Rows from block 4 of the text decoder, named by matrix and row number. Rows with one number belong to one neuron. Each number is 128 + 24 x the weight over its row's rms, rounded and kept within 0 to 255. All counts start at 0. After the name is the row's rms in percent of the matrix's.
# fc1: MLP up (decoder.blocks.4.mlp.fc1.weight, 768x256), inputs 0-127
# fc2: MLP down (decoder.blocks.4.mlp.fc2.weight, 256x768, transposed), outputs 0-127
fc1.631 102 [108 151 135 151 146 117 140 126 136  91 100 110  99 130  98 141 135 125 109 129 145 127  90 139 110 140 108 136 135 153 133 161 129 180 145 125 101  89 151  76 138 149  88 107 126 134 118 177 175 140 126 113 133 122 107 137 112 134 101 117 136 111 144 170 156  94 166 127  99 106 121 145 174 120 151 146 106 147 100  69 124 103 130  69 111 171 139 157 148 144 120 148 117 149  84 109 168 136 131 129 145 154 121 110 146 154 123 138 138 126 121 156 117 148 162 123 173 159 153 168  92 119 142 135 123 143 136 106]
fc1.632 091 [164 144 130 112 136  92 128 112 141 129 116 107 111 115 121 150 123 162  90 168  95 115 165 122 148 108 104 111 130 115 136 152 120 111 108  81 139 143 185 105 129 109 151 188  96 147 127 106 119 137 120 155 103 130 135 107 118 171  85  99 143  89 141 110 106 138 139 132 127 125 105 106 140  93  93 146  90 117 140 156 145 121 140 128  84 128 102  68 117  98 142 130  85 144 149 123  73 133 140 141 130 142 144 111 156 126 114 135 115  99 100 134 118 107 151 162 147 130  97 106  98  74 109 147 170  87 145 156]
fc1.633 096 [103  95 158 112 125 115  98 152 125 152 182 127 128 131 125 113  88 124 143 111 138 126 117 146 105 151 155  93 131 155 127 133 144  56  89 139 135 103 129 117  80 169 149  70 135 173  71 142 138 165 144 107 116 136 137 125  87 143 169 135 136 121 144 117  84 111 140 100 143 105 125 102 144 142 159 121 159 130 136 182 132 119 158 122 118 124  92 153 122  83 116 135 107  82 112  75 124 109 144 107 117 110 108 106 116 138 119 164 129 122 116 165 143 135 134 139 144 108 138 106 126 105 132 144 112 120 160 157]
fc1.634 097 [163 135 141 154 162 125 105 142 158 115 134  95 146 122 102  90 116 166 146 132  99  87 119  94 119 117 115 138 152 101  95 100  82  99 155  89  95  96 101 113 156 137 118 127 121 143 135 107 134 128 176 113 142 159 143  78  96 108 127 188 114 108 116 135 165 149  93 132 141 154  68 146 137 151 148 142 160 129 163  97 113 120 131  99 135 131 130 160 107 177 124 125 113 128 155 135 131 161  78 133 126  83 159 124 126 118 122 117 128 117 124 154 125  93 147 166 134 138 105 149 119 153 140  97 153  97 146 142]
fc1.635 103 [129 131 123 147 133 124 124 165 114 143 148 137 118 132 103 117 116 136 101 146 138 132 162 105 109 128 158 121 154 142 100 150 129 169 105  96 135 142 132 119 137 169 128 105 113  74 133 126 133 158 132 107 164 141 139 124 139  91 106 123 152 125 106  85 119 101 139  92 193 111 102 117 107 105 118 135 110 133  95 133 114  85 119 102 113 131 107  83 105  96  75 105  98 126 114 175 126 140 113 156 102 130 152 131 151 111  99 155 142 128 107 152 122  95  94 135 142 130  89 139 103  95 176 155 150 114 177 109]
fc1.636 100 [105 155 103 122 102 112  80 135 140 111 128 123 124 124 101 156 121 117 159 131 142 120 121 117 116 148 148 142 102  90 146  96  83 109 156 132 144  78  93 102 116 118  88 116 103 174 115 129 114 144 104 113 144 104 149 105 117 137 121 155 107 121  86 123 118  84 107 117 125 133 169 105 126 156 143 132  98 101 149 116 107 140 128 120 112 160 104 141 103 130 129 126 146 132 142 141 125  77 108 118 159 114 127 100  97 105 127 136 125 133 127 128 120 116 148 124 138 117 109 136 135 107 125 119  90 163 113  80]
fc1.637 097 [104 159  71 110 146 105 127 152 103 156 126 108 128 118 129 110  94 107 130 149 143 103 149 155 100  99 119 138 155 123 121 147 116 155 122 138 111 125 114 141 122 105 105 115 140 182 111 114 138 141 147  98 156 142 148 104 106 147 144  95 137 108 160 119 105 107 119  71 133 121 113 123 131 106 138 147 128 129  89 164 118 119 100  87 167 102 108 204 103 128 145 140  99 130 129 119 150 139 138 115 152 114 121  92 118 105  74 132 104 123 138  89 105 166 153 110 188 116 125 107 112 134 143 150 129 157 100 115]
fc1.638 100 [ 94 129 128  94 108  91 148 104 180 147  98 135 108 148 125  81 129 154 134 162 123  90  90 149 122 116 139 122 150 135 103 112  83 124 120 109 145 158 116  93 112 131 135 155  72 157 178 101 142 132 164 128 120 170  73 115  98 125 132 137 138  99 117 121 124 111 118 139 109 125 104 145  96 145 172 131 129 130 153 148  92 150 116 158  81 150 146 161 158 108 158 130 172  98 105 153 114 172 142 161 121 144 126 104  89 145 104 162 108 102  82 122 127 156 130 174 111 134 119 114 169  98 147 119 117 129 115  93]
fc1.639 096 [110 159 145 134 131 157 137  92 131 133 126 140 110 104 153 150 120 130 103 140 126 100 140 109 162  91  87 141 138 159 172 116 114 175 115 125 126 127 135  81 139 146 106 160 100 115 126 134  98 171 138  88 127 133 102 127 146 143 168 152 123  75 152 120 100 130 129 120  91  94 125 118 118 132 160  90 129  58 161 125 107 128 151 114 126 114 129 137 142 104 116 131 172 118 123 113 136 134 152 119 163 149 128 127 104  89 130 108 104 121 145 159 146 130 126 144 104 123  84 156 131 117 159 105 115 182 135  88]
fc1.640 092 [121 154 153 119 128 115 119 156 141 126 127 138 106 122  82  89  94 109 141 149 156 105 120 118 111  87  73 159 144 110 109 116  98 119 160 133 180 125 116  85 154  74 125 109 144 147 124 121 117 120 112 102 129 108  95 118 124 155 167 110 149 160 121 125  93 138 133 126 163  68  95  91 144 179 103 127 102 118 169 101 111 159 152 149 119 136 103 121 154 123 112 127 147 149 128 111 109 127 149 113 127 137 140 139 148 127 144 123 121  88 112 146 126 135 156 126 155 101  98 135 153 142 165 107 116 136 128  84]
fc1.641 096 [113 145 123  94 112 118 125 112 136 129 122 142 136 129  97 123  95 130 131 133 121 127 137 127 111 112 142 107 138 123  79 131 119 133 126 100 119  99 156 155 169 134 109 139  80 131 116  68  84 117 118 159  86 129  83  87 127 135  88 120  91 181  73 119 135 141 149 138 129 126 106 123 174 104 155 125 133 139 120 106 169 123 142 160 133 102 150 110 166 106 100 159 109 144 144 159 149 144 116 134 146 104 103 107 141 105 150 156 125 142 122 145 126 126 156  99  96 114 123 146 137 118 107  97 107 120  99 103]
fc1.642 098 [117  96 143 154 129 139 124 149 135 117 168 124 129  98 124 141  75 106 151 109 135 144 120 107 165 129 110 130 126 132 125 132 104 126 159 115 109 109 107 157 122 128 128 153 138 106 143 108 110  87 128 125 121 128 185 135 128 111 104 116  95 134 177 129 114 142 127  79 152 135  95 118 113  98 131  73 129 142 110  85 148  98 106 160 128 123 109 104 188 160 139 166 140 143 107 121 139 107 103  78 133 129 114 132 105  78  90 129 116  90  98 163  91 118 102 127 137 142 114  89 101 159 114 155 110 110 135 134]
fc1.643 097 [107  96 130 108 153 144  86 151 175 138 159 112 137  76 112 132 121 138 107 113  76 146 125 103 141 138 146 155 125 106 145 131 110  89 154 114 142 121 141 104 131  88 134 132  89 122 126 126 155 129  91 121  60 116 116 128 130 129 122 125 136  92 130 110 126 100 124 139  93 100 131 118  97 153 138  93 122 138 151 120 131 104 120 105 113 113 140 145 136 131  82  81 124 100 140  83 128 147 105 138  95 141 193 132 154 129 107 135 104 148 121 152  99  77 112  93  83  85  97 134  61 119 176 149 139 140 130 147]
fc1.644 106 [ 66 130 147 106 151  95 161  69 129 106 161 121 142 122 128 130  83 134 172 112 132 149 112 121 144 122 118 120 119 166 128 112  89 151 132 139 130 138 107 118 104 150 107 100 133 110 111 133 151 140 151 114 137 122 134 164 140 152 110 129 126 131 113 167 129 132  97 106 165 114 130 152 136 117 137 120 137 126 138 154  80  89 124 111 103 101  97 101 132 134 114 216 108 151 149 100  91 115 137 137 134 149  87 101  89 120 152 119  92 106 131 126 141 109 103 117  88 121 139 151 123 134 118 127 145  87 135 144]
fc1.645 096 [113 105 130 106  95  81 103 150 117 106 107 101 134 132 124 133  95 178 161 135 178 129 149 132  99 151 133 110 126 102 111 131 112 112 108 154 120 136 121 146  76 126 120 124 132 127  89 116 141 144 174 161 142 116 161 163 144  82 157 153 129 118 117 139 159 128 103 116 124 161 122 115 117 158 124 160 130  95  94 104 169 159 101 154  95 116 133 104 126 116 116 134 119 127 130 132  98 171 116  66 144 109 116 127 110 115 177 139 116 164  94 161 120 110 142  73 120 133 155 104 153 139 103  90 125  84 116 145]
fc1.646 105 [113 132 147 124 153 127 115 173 119 148 138 116 114 169 114 155 166 111  89 127 121 146  92 155 101 151 165  95 135 145 164 100 108 124 132 127 158 103 154  82 100 125 163 122 124  77 118 150 167 134 138 133 104 127 130 133  83 105 115 126 147 100 118 151 145  73 132 117 135 162 131 115 157 150 116 116 144 118 139 103 139 159 134 120 104 144 117 158 125 117 152 136 115 158 189 100 130 111 176  76 132 109 144 116 115 121  94 167 160 107 119  99 131 153 129 148 191  99 138 175 120 100 145 133 125  78 113 102]
fc1.647 090 [137 141 113  98 160 111  92 110 110 140 132  71 156 177 133  70  85 114 139 123  86 112 135 148 124 130  87 126 142 155 158  99  95 125 113 123 109 123 121 103 127 163  95 168  74 143 107 134 137 112 162 126 166 116 123  87 127 131 146 131 167 104 143 157 145 171 133 120  65 130 164 148 139 134 179 150 157 131 145 135  83 116 140 192 129 136 162 143  87 107 124 119 125  63 123  85  88 141 126 156 149 113 113 126 137 144 129 114 130 148  80 111 136 133 106 150 116 152 122 162 102 125 140 129 109 168 139 119]
fc1.648 100 [144 142 108 104 104 123 111  99 132 134 122  83 108 137 158 112 105 143 129 149 136  80  97 133 153  89 129 146 115 134 153  81 107 112 101 118 182 139 104  91 131 121 127 141 126  78 136 170  77 157 156 132 133 113 112 153 160 128 115 149 147 121  95 132  98 128 138 124 109 156  87 151 122 103 112 115 126 114 144 146 128 132 115 107 108 138 123 142 131 104 101 164 110 143 103 101 108 118 165 101  87 114 170 163 165 140 117 142 157 133 140  85 138 113 128 163 142 154 106 117 123  92 161 129 105 124 118 121]
fc1.649 098 [152 177  91 102 100 135 139 114 119 128 160 121 106 105 108 125 121  61  77 132 101 131 110 136 119 143 134 150 158 106 161 183 102 132 131 111 124 100 100 103 131 140 176 146 130 151 117 146 135 153 105  99 176 144 117 124 137 153 101 122 143  93 127  91 131  86 136 155 132 153  91 153  92 124  83  96 175 101 161 131  79 171  94 129 134 131 134 133 134 132 160 142 170 102 132 116 139 133 111 125 136  69 141 135 104 141 145 178 145 161 108 149 124 115 157 147 161 118 118 123 127 123 116 173 107 140 110  82]
fc1.650 098 [140 145 134 160 159 129  68  73 149 159  84 105 113  72 121 119 132 112 100 107 101  99 139 141 112 154  94 160 129 136 129 147 102  98 134 152 136  94  97 119 108 141 107  95  81 155 126  97 126  98 116  76 131 136 135 141 148 131 130 129 128 147 180 160 155 168 130 142 154 113 137  72 103 103 146 121 127  89 121 175 191 146 172 103 143 115 126 176 105 123 111 102 145  91 126 110 133 152 108 104 116 120 178 148  75 129 104 134 101 100 103 153 130 106 170 162 108 109  74 129 142  88 130 123 113 103 111 108]
fc1.651 104 [112 151 108 140 131 149 147 122 131 125 140 124 120 150 163 125 118  94 130 130 136 136 170 131 115 121 148 135 103 182 130 122 134 110 118 131 139 132 133 118 114 133 121  76 108 145 126 143  72 113 108 158  95 147 107 111 114 113 188 147 118 121 141  88 122 140  93  92 122 116 134 108 142  69 103 126 142 153 136  99 115 133 148 121  83 111 105 142 143 146 134  96 168 156 132 118 117 115 130 134 169 138 165  90 134 151 115 197 129 125 136 185 110 106 122 122 141 103 124 172 113 118  95  84  92 121 149 100]
fc1.652 098 [151 135 135 108 112 116 147 176 114 100 135 102 125 140 122 146 162 156 140 153 112 139 150 135 121 147 163 127 142  92 114 134 133 129 123 164 121  92 123 149 125 151  89 123 142 118  72 143  99 129 130 113 146 122  95 117  74 145 166  44 119 160 124 135  88 148  94 132 149 151 146 127 113  89 147 127 105 143  67 100 138 115 153  74 153 156  91 117 118  86 176 135 138 115  75 133 138 145 115 111 111 162  86 139 114 103 149 127 121 108 134 153  92 146 127 120 131 111 126 111 128 121  85 108 135  95 147 131]
fc1.653 103 [126 129  71  90 135 169 103 138 130 109 105  54 158 121 149 128 159 124 112 124 149 116 129  91 147 135 139 103 138 140 142 132 135 149 116 155 162 121 102 153 103 144 181  99  91 132 148 117 137 141 123  99 141  76 158 133 162  94 129 135 147  90 145 134 155 104 102 140 111 120 135 128 135 135 161 111 115 152 102 141 144 169 119 102 118 132 130 122 143 102 129 140 128 103 142 121  71 134 104 157 130 128 121 138 105 146 123 101 145 129 137 112 144 143 106 151 169 117 113 127 105 124 109 125 105 131 111  93]
fc1.654 097 [142 115 139 143 112 134 126 191 152 108 100 185 155 123 135 106 146  96 138 135 115  75 153 100 117  91 136 137 144 131 129 135 104 145 121 121 148 137 108 114 153 114 126 138 171 112 129 134 143 138 157 138 103  92 165  99 132 139  97 109 100 130 111 107 138  97 135 128 122  99  93 131 123 105 163 136 142 124 158 153 117 116  92 160 128 117 147 110 138 103 122 120  99 163  98 138 133 135 123 115 140 118 130 171 131 105 146 134 118 146 102  83 102 111 165  66 125 121 110 140 120 146 129 133 123 162 148 129]
fc1.655 101 [136 115  88 128 137 121 107  92  99 137 137  85 163  65 146  90 109 128 132 161 106 122 153 151 126 122 140 115 110 162 148 128  93 147 169 130 107 150 108 106 164 110 126 114  97 163 151  85  97  92 150 144 129 136 166 138 101 154  95 115  97 117 148 113 180 118 134 109 143 120 177 100 122 105 183 171 159 111 109 144 116 117 107 100 113 124 115 125 121 131 126  92 193 131 153 180 158 147 142 110  98 151 137 109 148 109 111 127 140 139 113  88 124  94 124 142 160 127 206 123  86  92 145 150 157 108 132 102]
fc1.656 104 [126 119 120 104 146  92 159 106 116 120 167 106 168 129 149 141 133 100 129 149  96 109 129 117 149 132 125  97  86 137 127 114 116 138  94 126 141 118 168 140 131 154 123 148 163 112 106 115 167 116 167 114 174 139 137  87 111 145 125 170 127 143 109 119  92 146 113 107 128 139 140 128 150 122 117 126  93 134 153 192 162 120 137 123 122 164 141 146 117  99  64 135 119 155 128 170 154 168 149 112 136 134 156  78 130 159 131 113 129 147  98 131 130 130 107 145 106 113 148 119 128 129 133 125 141 180 154 105]
fc1.657 098 [ 82 116 123 122 147 117  96 101 112 125 132 145 123 133 110 187 143 131 131  88 148 188 122 111 103 117 157 128 123 118 122 146 133 148 145 123 150 139 140  75 112 159 109 118 141  69 104 145 167 137 150 118  85 153 144 153 161 135  62 127  93 147 145 139 109 113  90 119 155 153 165 132 125 167 136 134 169 106 144 145 162 164 106 138  90 125 154 156 112 130 118 113 171 123 119 145 129 106 112 108 173 122 127 156 117 131 122  99 136 135 112 123  90 123 152 146 107 132 153 145 130 129 148 167 109 125 177  98]
fc2.631 097 [150 133 139 136 115 114 122 141 172 140 123 132 149 107 163 195 165 124 149 134  95 114 166  94 174  77 107  95 164 165 127 103 130  91 123 114 124 149  90 155 141 119 121 152 135 105 157 113 128 100 122 100 132 151 137  73 116 134 153 142  91 142 170 104 135 126 110 165 136 132 117 128 147 105  98 153 105 152 153 158  87 146 166 135 179 135 125 122 114  94 112 114 158 126 132 132 109 127 120 147 134 126 120 148 143 119 143 122 141 116 128 106 130 109  76 101 101 111 145  88 156 113 126 145 117 102 105 136]
fc2.632 095 [154 151 164 138 118 148 102  78 154 129 109 116 132 135 129 109 137 120 130 119 118 161 137 126 144 151 158 113 129 119 127 127 140 119 126 134 104 151 104 125 104 143 109  99 137  96 136 122 149 107 105 128 126  96 161 173 132  94 132 113 155 167  79 126 115 122  87 180 129  93 113 179  84 115 162 118 154 154 129 113 136  94 110 163 131 130  90 107 139 143 129 117 113 151 124 168 165 112 170 133 151  85 173 128 113 101 111 156 129 153 114 143  64 129 126 105 132 144 165 196 142 159 140 151  82 105 137 151]
fc2.633 098 [153 143 110 126 120 123 146  86 136 106 155 125 127 107 107 139 151 144  92 148  94 109 135 105 147 154 116 161 134 100  96 109 144 186 130 121 117 111 138 150 183 131 138 178 111 132 155 111 138 119 124 101 150 145 158 102 179 134 121 134  88 124 145  83 143 148 115 136 126 110 132 101 154 155 106 105 123 102 188 104 124  83 127 147 128 152 129 149 107 169 100 125 158 128 191 160 144 154 143 125 114 117  72 125 166 127 138 133 187 148 106  92 146 144 102 142  83 122 100 112 110 122 122 131 170 110 116 134]
fc2.634 100 [172 152 152 115 126 130 147 163 113 133  61 117 123 144 132 119 135 126  97 101 174 131 123 112 143 145 136 154  91 128 129 120 132 146 122 124 118 100 122 166 126 164 122 125 168 134 164 130 100 125 114  98 151 137 118 185 150 118 130 149 145 163 109 128  98 111 181 154 137 135 144 135 108 108 164  89 160 145 128 112 145  91 101 122 176 118 101 139 194  97  62  92  94 144 137  81  89 151 138 156 139 161 115 133 121 168 145 132 145 114 105 164 126 148 115 105 139 139 139 122 133 132 132 127  83  83 101 117]
fc2.635 100 [155 146 138 130 142 170  91 118  81 120 122  95 113 140 139 104 144  87  98  94 142  94 115 176 150 107 131 165 136  84 156  72 138 131 127 118 130 147 159 134 153  94 164 117 101 137 137 134  80 161 123 101 143 142 143 100  69  85 173 134 150 140 172 127 133 124 115 135 107 151 161 110 129 150 124 162 158 151 141  66 112 105 126 156 137 137 128 158 102 105 156 139 113 109 159 117 117 160  95 129 139 109 149 139 145 111 132  99 162 178 134 140 170 186 133 136 160 138 115 141 135 142  91 123  87 121 135 110]
fc2.636 102 [ 96 158 121 119 144 112 136 117  90 127 104 120 140 118 100 144  44 134 184 112 129 126  99 121 114 146  92  89  93 119  96 112 110 122 117 147 156 128 167 119 146 135 102 141 106 165 105 139 160 133  91 131 126 142 156 117 128 100 128 143 151 166 110 126 120 130 164 164 136 168 109  98 145 115 137 124 123 126 128 148  97 145 131 136 160 143 147 141 123 117 125 114 121 121 120 112 112 155 151 150 133 148 127 137 132 132 150 154 152  94 119 139 140  99  97 153  92  79  94 126 101 138 141 131 105 118 124  96]
fc2.637 096 [112 122 160 136 143 124 135  95 165 124 117 128 139  69  85 109 130 147 141 116 161 107 139 105 121 170 126 173  96 148 113 124 130 145 152 127 173 150 122  93 137 141 105 166 153 136 103 115 115 118 141 191 117  61 127 158 105 116 120 121 128 172 130 113 141 165 111 104 110 146 108 151 119 159 163 145 117 134 164 122 150 113 119 149 100 128 106 109 114 134 112 108 139 132 124 117 132 140 120 142 141 147  95  97 141 156 137 143 100 155 137 131 164 126 103 120 120 115 151 126 126 185  72  83 116 131 139 106]
fc2.638 100 [100  87 126 126 132 160 174 123  92 118 143 125 121 120 143 145 116 106 136 118 122 126 171  93 115  94 183 115 153 106 113 139 131 145 114 173 126 116 149 131 142 103  99 101 110 129 146 148 123 155 115 162  96  77  94 143 130 158 129 139 119 123 122 145 140 106 136 124 118 117 165  60 113 129  68 134 170 136  86 142 120 138  98  94 120 117 152 139  83 103 138 122 134 164 152 143 155  90 122 114 140 113 124 117 121 157 135 146 140 110 171 113 151 139  83 131 108  81 114  98  29 123 131 138 108 146 149  97]
fc2.639 097 [155  90  90 109 130 108 111 134 136 155 128 142 127 112 129  96 122 124 135  93 135 103 146 125 144 132 168  91 148 119  82 113 121 113 143 174 105  71  77  79 153  88 113 120  86 148 163  99 148 138 142 127 138 127 149 116 118 103 122 125 101 115 123 132 106 138 154 104 137 157 127 162  98 106 110 148 119 120 134 161 155 128 140 103 127 127 121 147 171 122  92  98 136 126 122 112 132 143 112  93 124 164 134 113 149 145 125 124 115  95 109 139  93 138 150 157 148 149 159 133 113 133  89 113 143  87 136 140]
fc2.640 097 [162 151 132 138  91 124 138 164 143 141 157 113 113 115 135 127 101 102 157 153 136 134 128 120 122 148 149  95 108 116  95 151 175 104 126 119 112 134 121 128 137 114 103 120 112 147 140 145 107 131 107 123 158 105 154 175 110 103 101 128 134 127 106 120 106  87 129 158 117 180 145 128 124  66 147 110 141 104 136 121 102 153 114  67 115 148 136 158 105 147  92 129 128 150 127 142 133  93 114 128 173 112 127 134 150 155 103 141 128 173  97 130 124 177 129 141  97 191 131  85 117 123 155 145 156 128 145 139]
fc2.641 093 [143 156 112  93 111 140 148 159 128 112 160 102 115  93 171 151 123 155 122 141 103 144 133 126 130 160 127 147 105 115 171 138 121 137  99 182 106 141 120 131 135 145 139 100 130 107 114 166 158 136 133 139 176 152 180 140 128 133 125 182 171 117 142 163 124  99 120 138 105 129 139 126  95 108 123 178 110 151  98  98 134 106 109 125 127 162 112  91 112 184 160 127 154 139  91 101 131 164 136 117  96 151 161 141 120 115 139 117 110  87 124  97 131 128 148 118 135 163 152  92 143 136 115  81 131 124 172 132]
fc2.642 098 [143 138 108 125 125 104 125 121 130  92 131 172 132 185 102 127 158 161 130 124 134  77 114  69  92 134  95 163 106 100 122 130 145  98  99 137 129 116 101 124 112  94 131 109 115 122 156 131 131 193 138 142 134  87 117 117 124 145 144 148 132  91  87 137 127  83  89 157 187 121 152 152 117  77 128 126  78 123 121 187 160 127  92 110 143 100 157 135  94 122 135 116 166 152 141  87 103 141 144 125 165  95 127 142 142  88 155 152 123 136 124 118 160  81 120 140 134 146 133 126 145 145 143  99 159 118  98 106]
fc2.643 102 [118 153 107 142 118 158 123 136 122 127 100 101 106 137 154 156 102 137 137 129  94 110 135 131 144 173 138 122 115 109 113 113 164 136 115 127 134 103 141 146 133 121 154 138 128 115 134 152 125 139 125  99 148 132 143 107 162 115 135 119  83 152 143 160 101 133 116 127 156 172 127 106 146 160 104  88 159  91 127 137 123 128 160 131 157 125  99 127 118 130 165 134 148 111  74 131 114 132 154 112 158  97  93 136  81  72 104 139 168 128  98 132 104 188 138 125 139 106 164  94 164  99 130 114 123 147 160  82]
fc2.644 104 [144 132 124  97 107 145 129 122 135 131 109 135 116 113 108 112 107 153 102 122 135 100 147 112 133 130 163 129 119 140 110  90 164 101 148 104  92 139 104 160 110 132 130 143 130 175 132 155 113 162  98 149 107 142 105 127 163 109 143 120  98 156 129 135 138 146 109 186 148 114 153 158 181 124 120 147 150 150 135  99 151 105 121 156 164 139 128 127 125 130 115  56 119 130 100 150 155 105 120 129 183 114 122 109 123  95 143 108 142 124 125 125 151 167 142  87 148 130 129 101 124 140 132 130 146 108 111 147]
fc2.645 098 [144  88 153 144 145 146 174 106  99 132 135 139  89 158 115 113  88 102 113 135 142  88  95 136 103 124 138 158 117 151 127 122 146 104 170 111  84 115 122 134 104 133 137 135  95 114 126 132 173 173 181  74 119  88 127 141  96 147 104  88 127 148 124 145 116  88  77 109 122 112 139 144 178  98 146  89 124 144 144 142 129 161 145  84 120 117 146 199 136  94 168 156 162  91 104 151 138 102 108 153 154 128 127 130 123  69  72 133 105 115 162 139 142 144 167 138 133 128 130 189 104 118 156 162  76 128 125 125]
fc2.646 101 [164 101 169 147 134  98 120 112 161 135 121 153 195 175 124 100 121 132 130  95 112 119 123 117 150 111 150 156 134  99 131 148 144 126 123 118 120 139 105 139 132  57 129 118 127 160 166  83 110 165 121 118 136  97 119 117 134 159  93 151 130 125 150 105 152 123 130 149 118  76 143 134 122 118  99 121 110 131 144 131 138 106 113 148 106 116 134 117 103 108 142  87 139  89  46 177 148 127 144 135 110 115 150 125 137 158 110 161 148 142 203 106 113 142 177 111 108 123 119  94 119  83 139 101 129  94 129 106]
fc2.647 092 [107 150 137 112 113 151 145 122 115 114  96 153  93  61 143 133 112 132 147 128 169 138 138 112 123 136 143 123 145 125 136  92 135 170 156  96 100 116 124 119  92 115 150 131 147 116 154 165 138 102  99 187 117 132 144 111 125  93 149 147 135 127 154 146  99  73  95 113 118 113 144 129 137 115  96  81  98 128 142 155 104 137  99 138 148 112 127  96 151 145 150 120 133 150 103 151 111 122 125 155 182 147 155 141 133  72 152 155  86  91 104 134 147 115 128 130 130  68 158 144 156 135 150 164 127 155 106 111]
fc2.648 099 [ 83 107 115 118 129 150 130 139 129  93 131 152 134 143 109  92 122 156 159 117  99 181 137 101  91 131 147 114 155 107 131 166 126 133 110 113 124  95 106 132  90  95 128 139 157 136 118 104 117 122  70 159 116 118 174 160  89 139 115 117 136 139 140 155 175 130 119 105 135 111 170 117 134 136 162 154 115  95 158 141 101  96 114 126 141 115 142 158 154 145 180 120 145 136 148 178 145 122 103 131 130 140  77 131  69 131 137 136 115 107 111 151 167  92  96 105 135 100 165 158 122 174  73  78  92 112 134 156]
fc2.649 099 [121  86 131  97 114 147 157 143 129 140 135 129 165 125 141 135 106 154 118 157 141 100 173 130 160  99 119 112 156 114 125 120 160 142 127 124 149 101 116 142 155 113 138  89 160 139 118 116 156 135  75 103 111 134 118 138 111  86 139 136 126 104 171 153 133 161 122 131 109 107 148  86 135 126 166 157 146 162 141 101  96 120 142 136 131  77 142 123 125 133 155 139 124 153 113 153 155 136 148 137 103 176 127 149 130 154 101 139 121  84 167 156 171 158 121  86 119 105 108 128 170 169 136 140 152 115 123 151]
fc2.650 102 [129  80 132  76 121 156 136 132 138  98 112 119 111 140 129  76 140  92 152  88 116 156 109 137 160 103 121 118 101 130 147 154 135 159 114 122 132 113 121 121 148 191  99  97 100 123  88 175 138 138 109 129 120  71  93 141 121 154 131 107  98 104 145 124  74 104 146  82 147 171 120 106 117 149 115 151 155 142 123 111 106 106 125 148  97 106 132 145 151 168 121 127 116 108 118 120 134 115 147 104 124 131 105 159 127 144 126 136 176 154 126 122 159 179 118 139 180 130 128 159 142 110 114 140 177 172 137  98]
fc2.651 099 [141 132 110  92 140 128 130 110 120  75 155 120 142  84 166 139 119 176  86 106  97 126 108 136 118 131 118 125 113 124 119 126 135 146 128 126  94 132 126 118 119 108 111 162 122 116  85 115 112 131 122  80 118 108  76 144 124 147  75 131 113 130 158 130  90 142 133 143 108  86 174 208 127 116 156 143 121  76 146 135  99 145 138 117 143 155 121 138 108  92 125 110 108  79 110 136 101 160  88 133 148 155 126 175 132 121 148  99 126 121 146  79 122 142  84 133 107 149 121 161 165 126 114 131 155  97 138 165]
fc2.652 098 [123 165 134 140 144 155 150 100 118 112 132 125 113 148  71 109 112 135 120 102 119 102 145 129 111 130 127 110 152 143 102  99 110 100 137 122 135 101 121  94  98 111 109 183 105 148 122  84 103 152 160 119  86 127 136 141 158 125 173 167 121 151 120  99 168 145 116  88 153  71 136  75 139 173 105 119 108 107 108 166 124 123 145 152 142 105 157 178 145 156 147 164 141 158 135 120 108 141 149 133 126 111 164 107 134 131 131 124  85 151 144 105 119  97 109 113 143  91 138 105 116  99 117 157  83 125  75 157]
fc2.653 101 [115 155 115 144 139 133 140 145 154 134 147 116 177 117 149 141 145 158 146 145 151 132 110 118 141 152 150 186  96 168 162  83 131 121 148 132 147 130 132 133  87 140 115 134 138 155 122 167 164 100 116 105 155 151 143 147  98 146 132 103 140 153 100 132  99 141 137 160 108 119 136  94 119 155 107  88 131 167 120 124  99 118 130 160 121 127 125 113 154 125 128 167  80 131 159 106 137 126 136 166 136 134 117 135 134 123 114 152  73 150 147 151 122 126 127 132 172 189 141 124 144 160 122 107 169 112 121 143]
fc2.654 097 [ 83 122 125 119 139 126 139 127 143 145 169  88 116  90 148 139 116 142 138 156 119 134 112 146 159 141 100 114 116 136 100 110 109 132 133 143 105 162 133 125 102 143 150 134 127 118 163 110 137 116  90 117 146 119 101 140 127 126 161 118 147  87 115 131 144 153 144 158  86 137 176 163  77 155 119 126 143 180  80 101 126 127 175 159 130 117 135 150 110 171 105 148 178 116 161  87  99 129 121 147 133 132 145 155 139 119 143 139 127 124 118 141 153 126 124 144 112 153 138 109 110 106 150 136 147 126 126 184]
fc2.655 102 [171 115 157 138 126 161 209  96 116 160 104 154  86 100 110 104 106 102 122 111 135 162 168 113 137 109  99 129 139 147 130 137 131 110 144 147 123 140 144 151 135 141  98 146 149 179 119 148 127 102 117 154 110 149 146 155 110 147 145 169 128 111  98 149 124 123 128 116 123  74 138 128 149 107 139 103 127 118 163 119 165 119 139 115 115  90 178 134 159 106  82 112 133 130 119 173 144 111 151 162 129 173 140 132 140  87 124 155 148 141 116 118 139 166 119 106 163 108 137 105 108 118  54 139 151 173 127 178]
fc2.656 106 [154 132  80 103 123  76 107 118 148 100  81 133  91 120 145  94 105 189  87 145 106 114 124 146  79 145 140 140 103 116 126 139 121  65 129 143 123 115 136 133 145 110 124 146  79 128 132 130  91  96 147 126  84 139 127 144 101 118 118 163 118 127 169 129 132 108 127 169 119 112 135 202 105 107 144 102 135 134 116 100 107 127 135 141  96 117 116 147 160 152 104 144 127 123 120 115 124 127 138 135  97 122  88 135  98 139 129 152 123 109 142 110 125 111 139 111 139 135 114 160 152  87 110 116 106 142 123 148]
fc2.657 100 [180 135 170 130 157 118 143 151 162 122 121 126  95 115 133 110  79 135  95 156 147 119 145 113 139 103 140 198  90 154 132  95  89 135 135 127 167 137 126 142 129 104 131  91 136 145  94 107 134 144 140 139 131 142 141 139 130 116 115 114 134  80 119  99 139 123 114 145 155  93 122 150 129 104  94 148 110 106 175 111 123 115 147 136 176 147  90 101 180 141 110 203 132 109  98 147 128 112 120 120 125  83 150 111 165 133 159 115  83 115 132  89  78 134 128 115 137 134 117 135 131 123 118 131 152 115 138 137]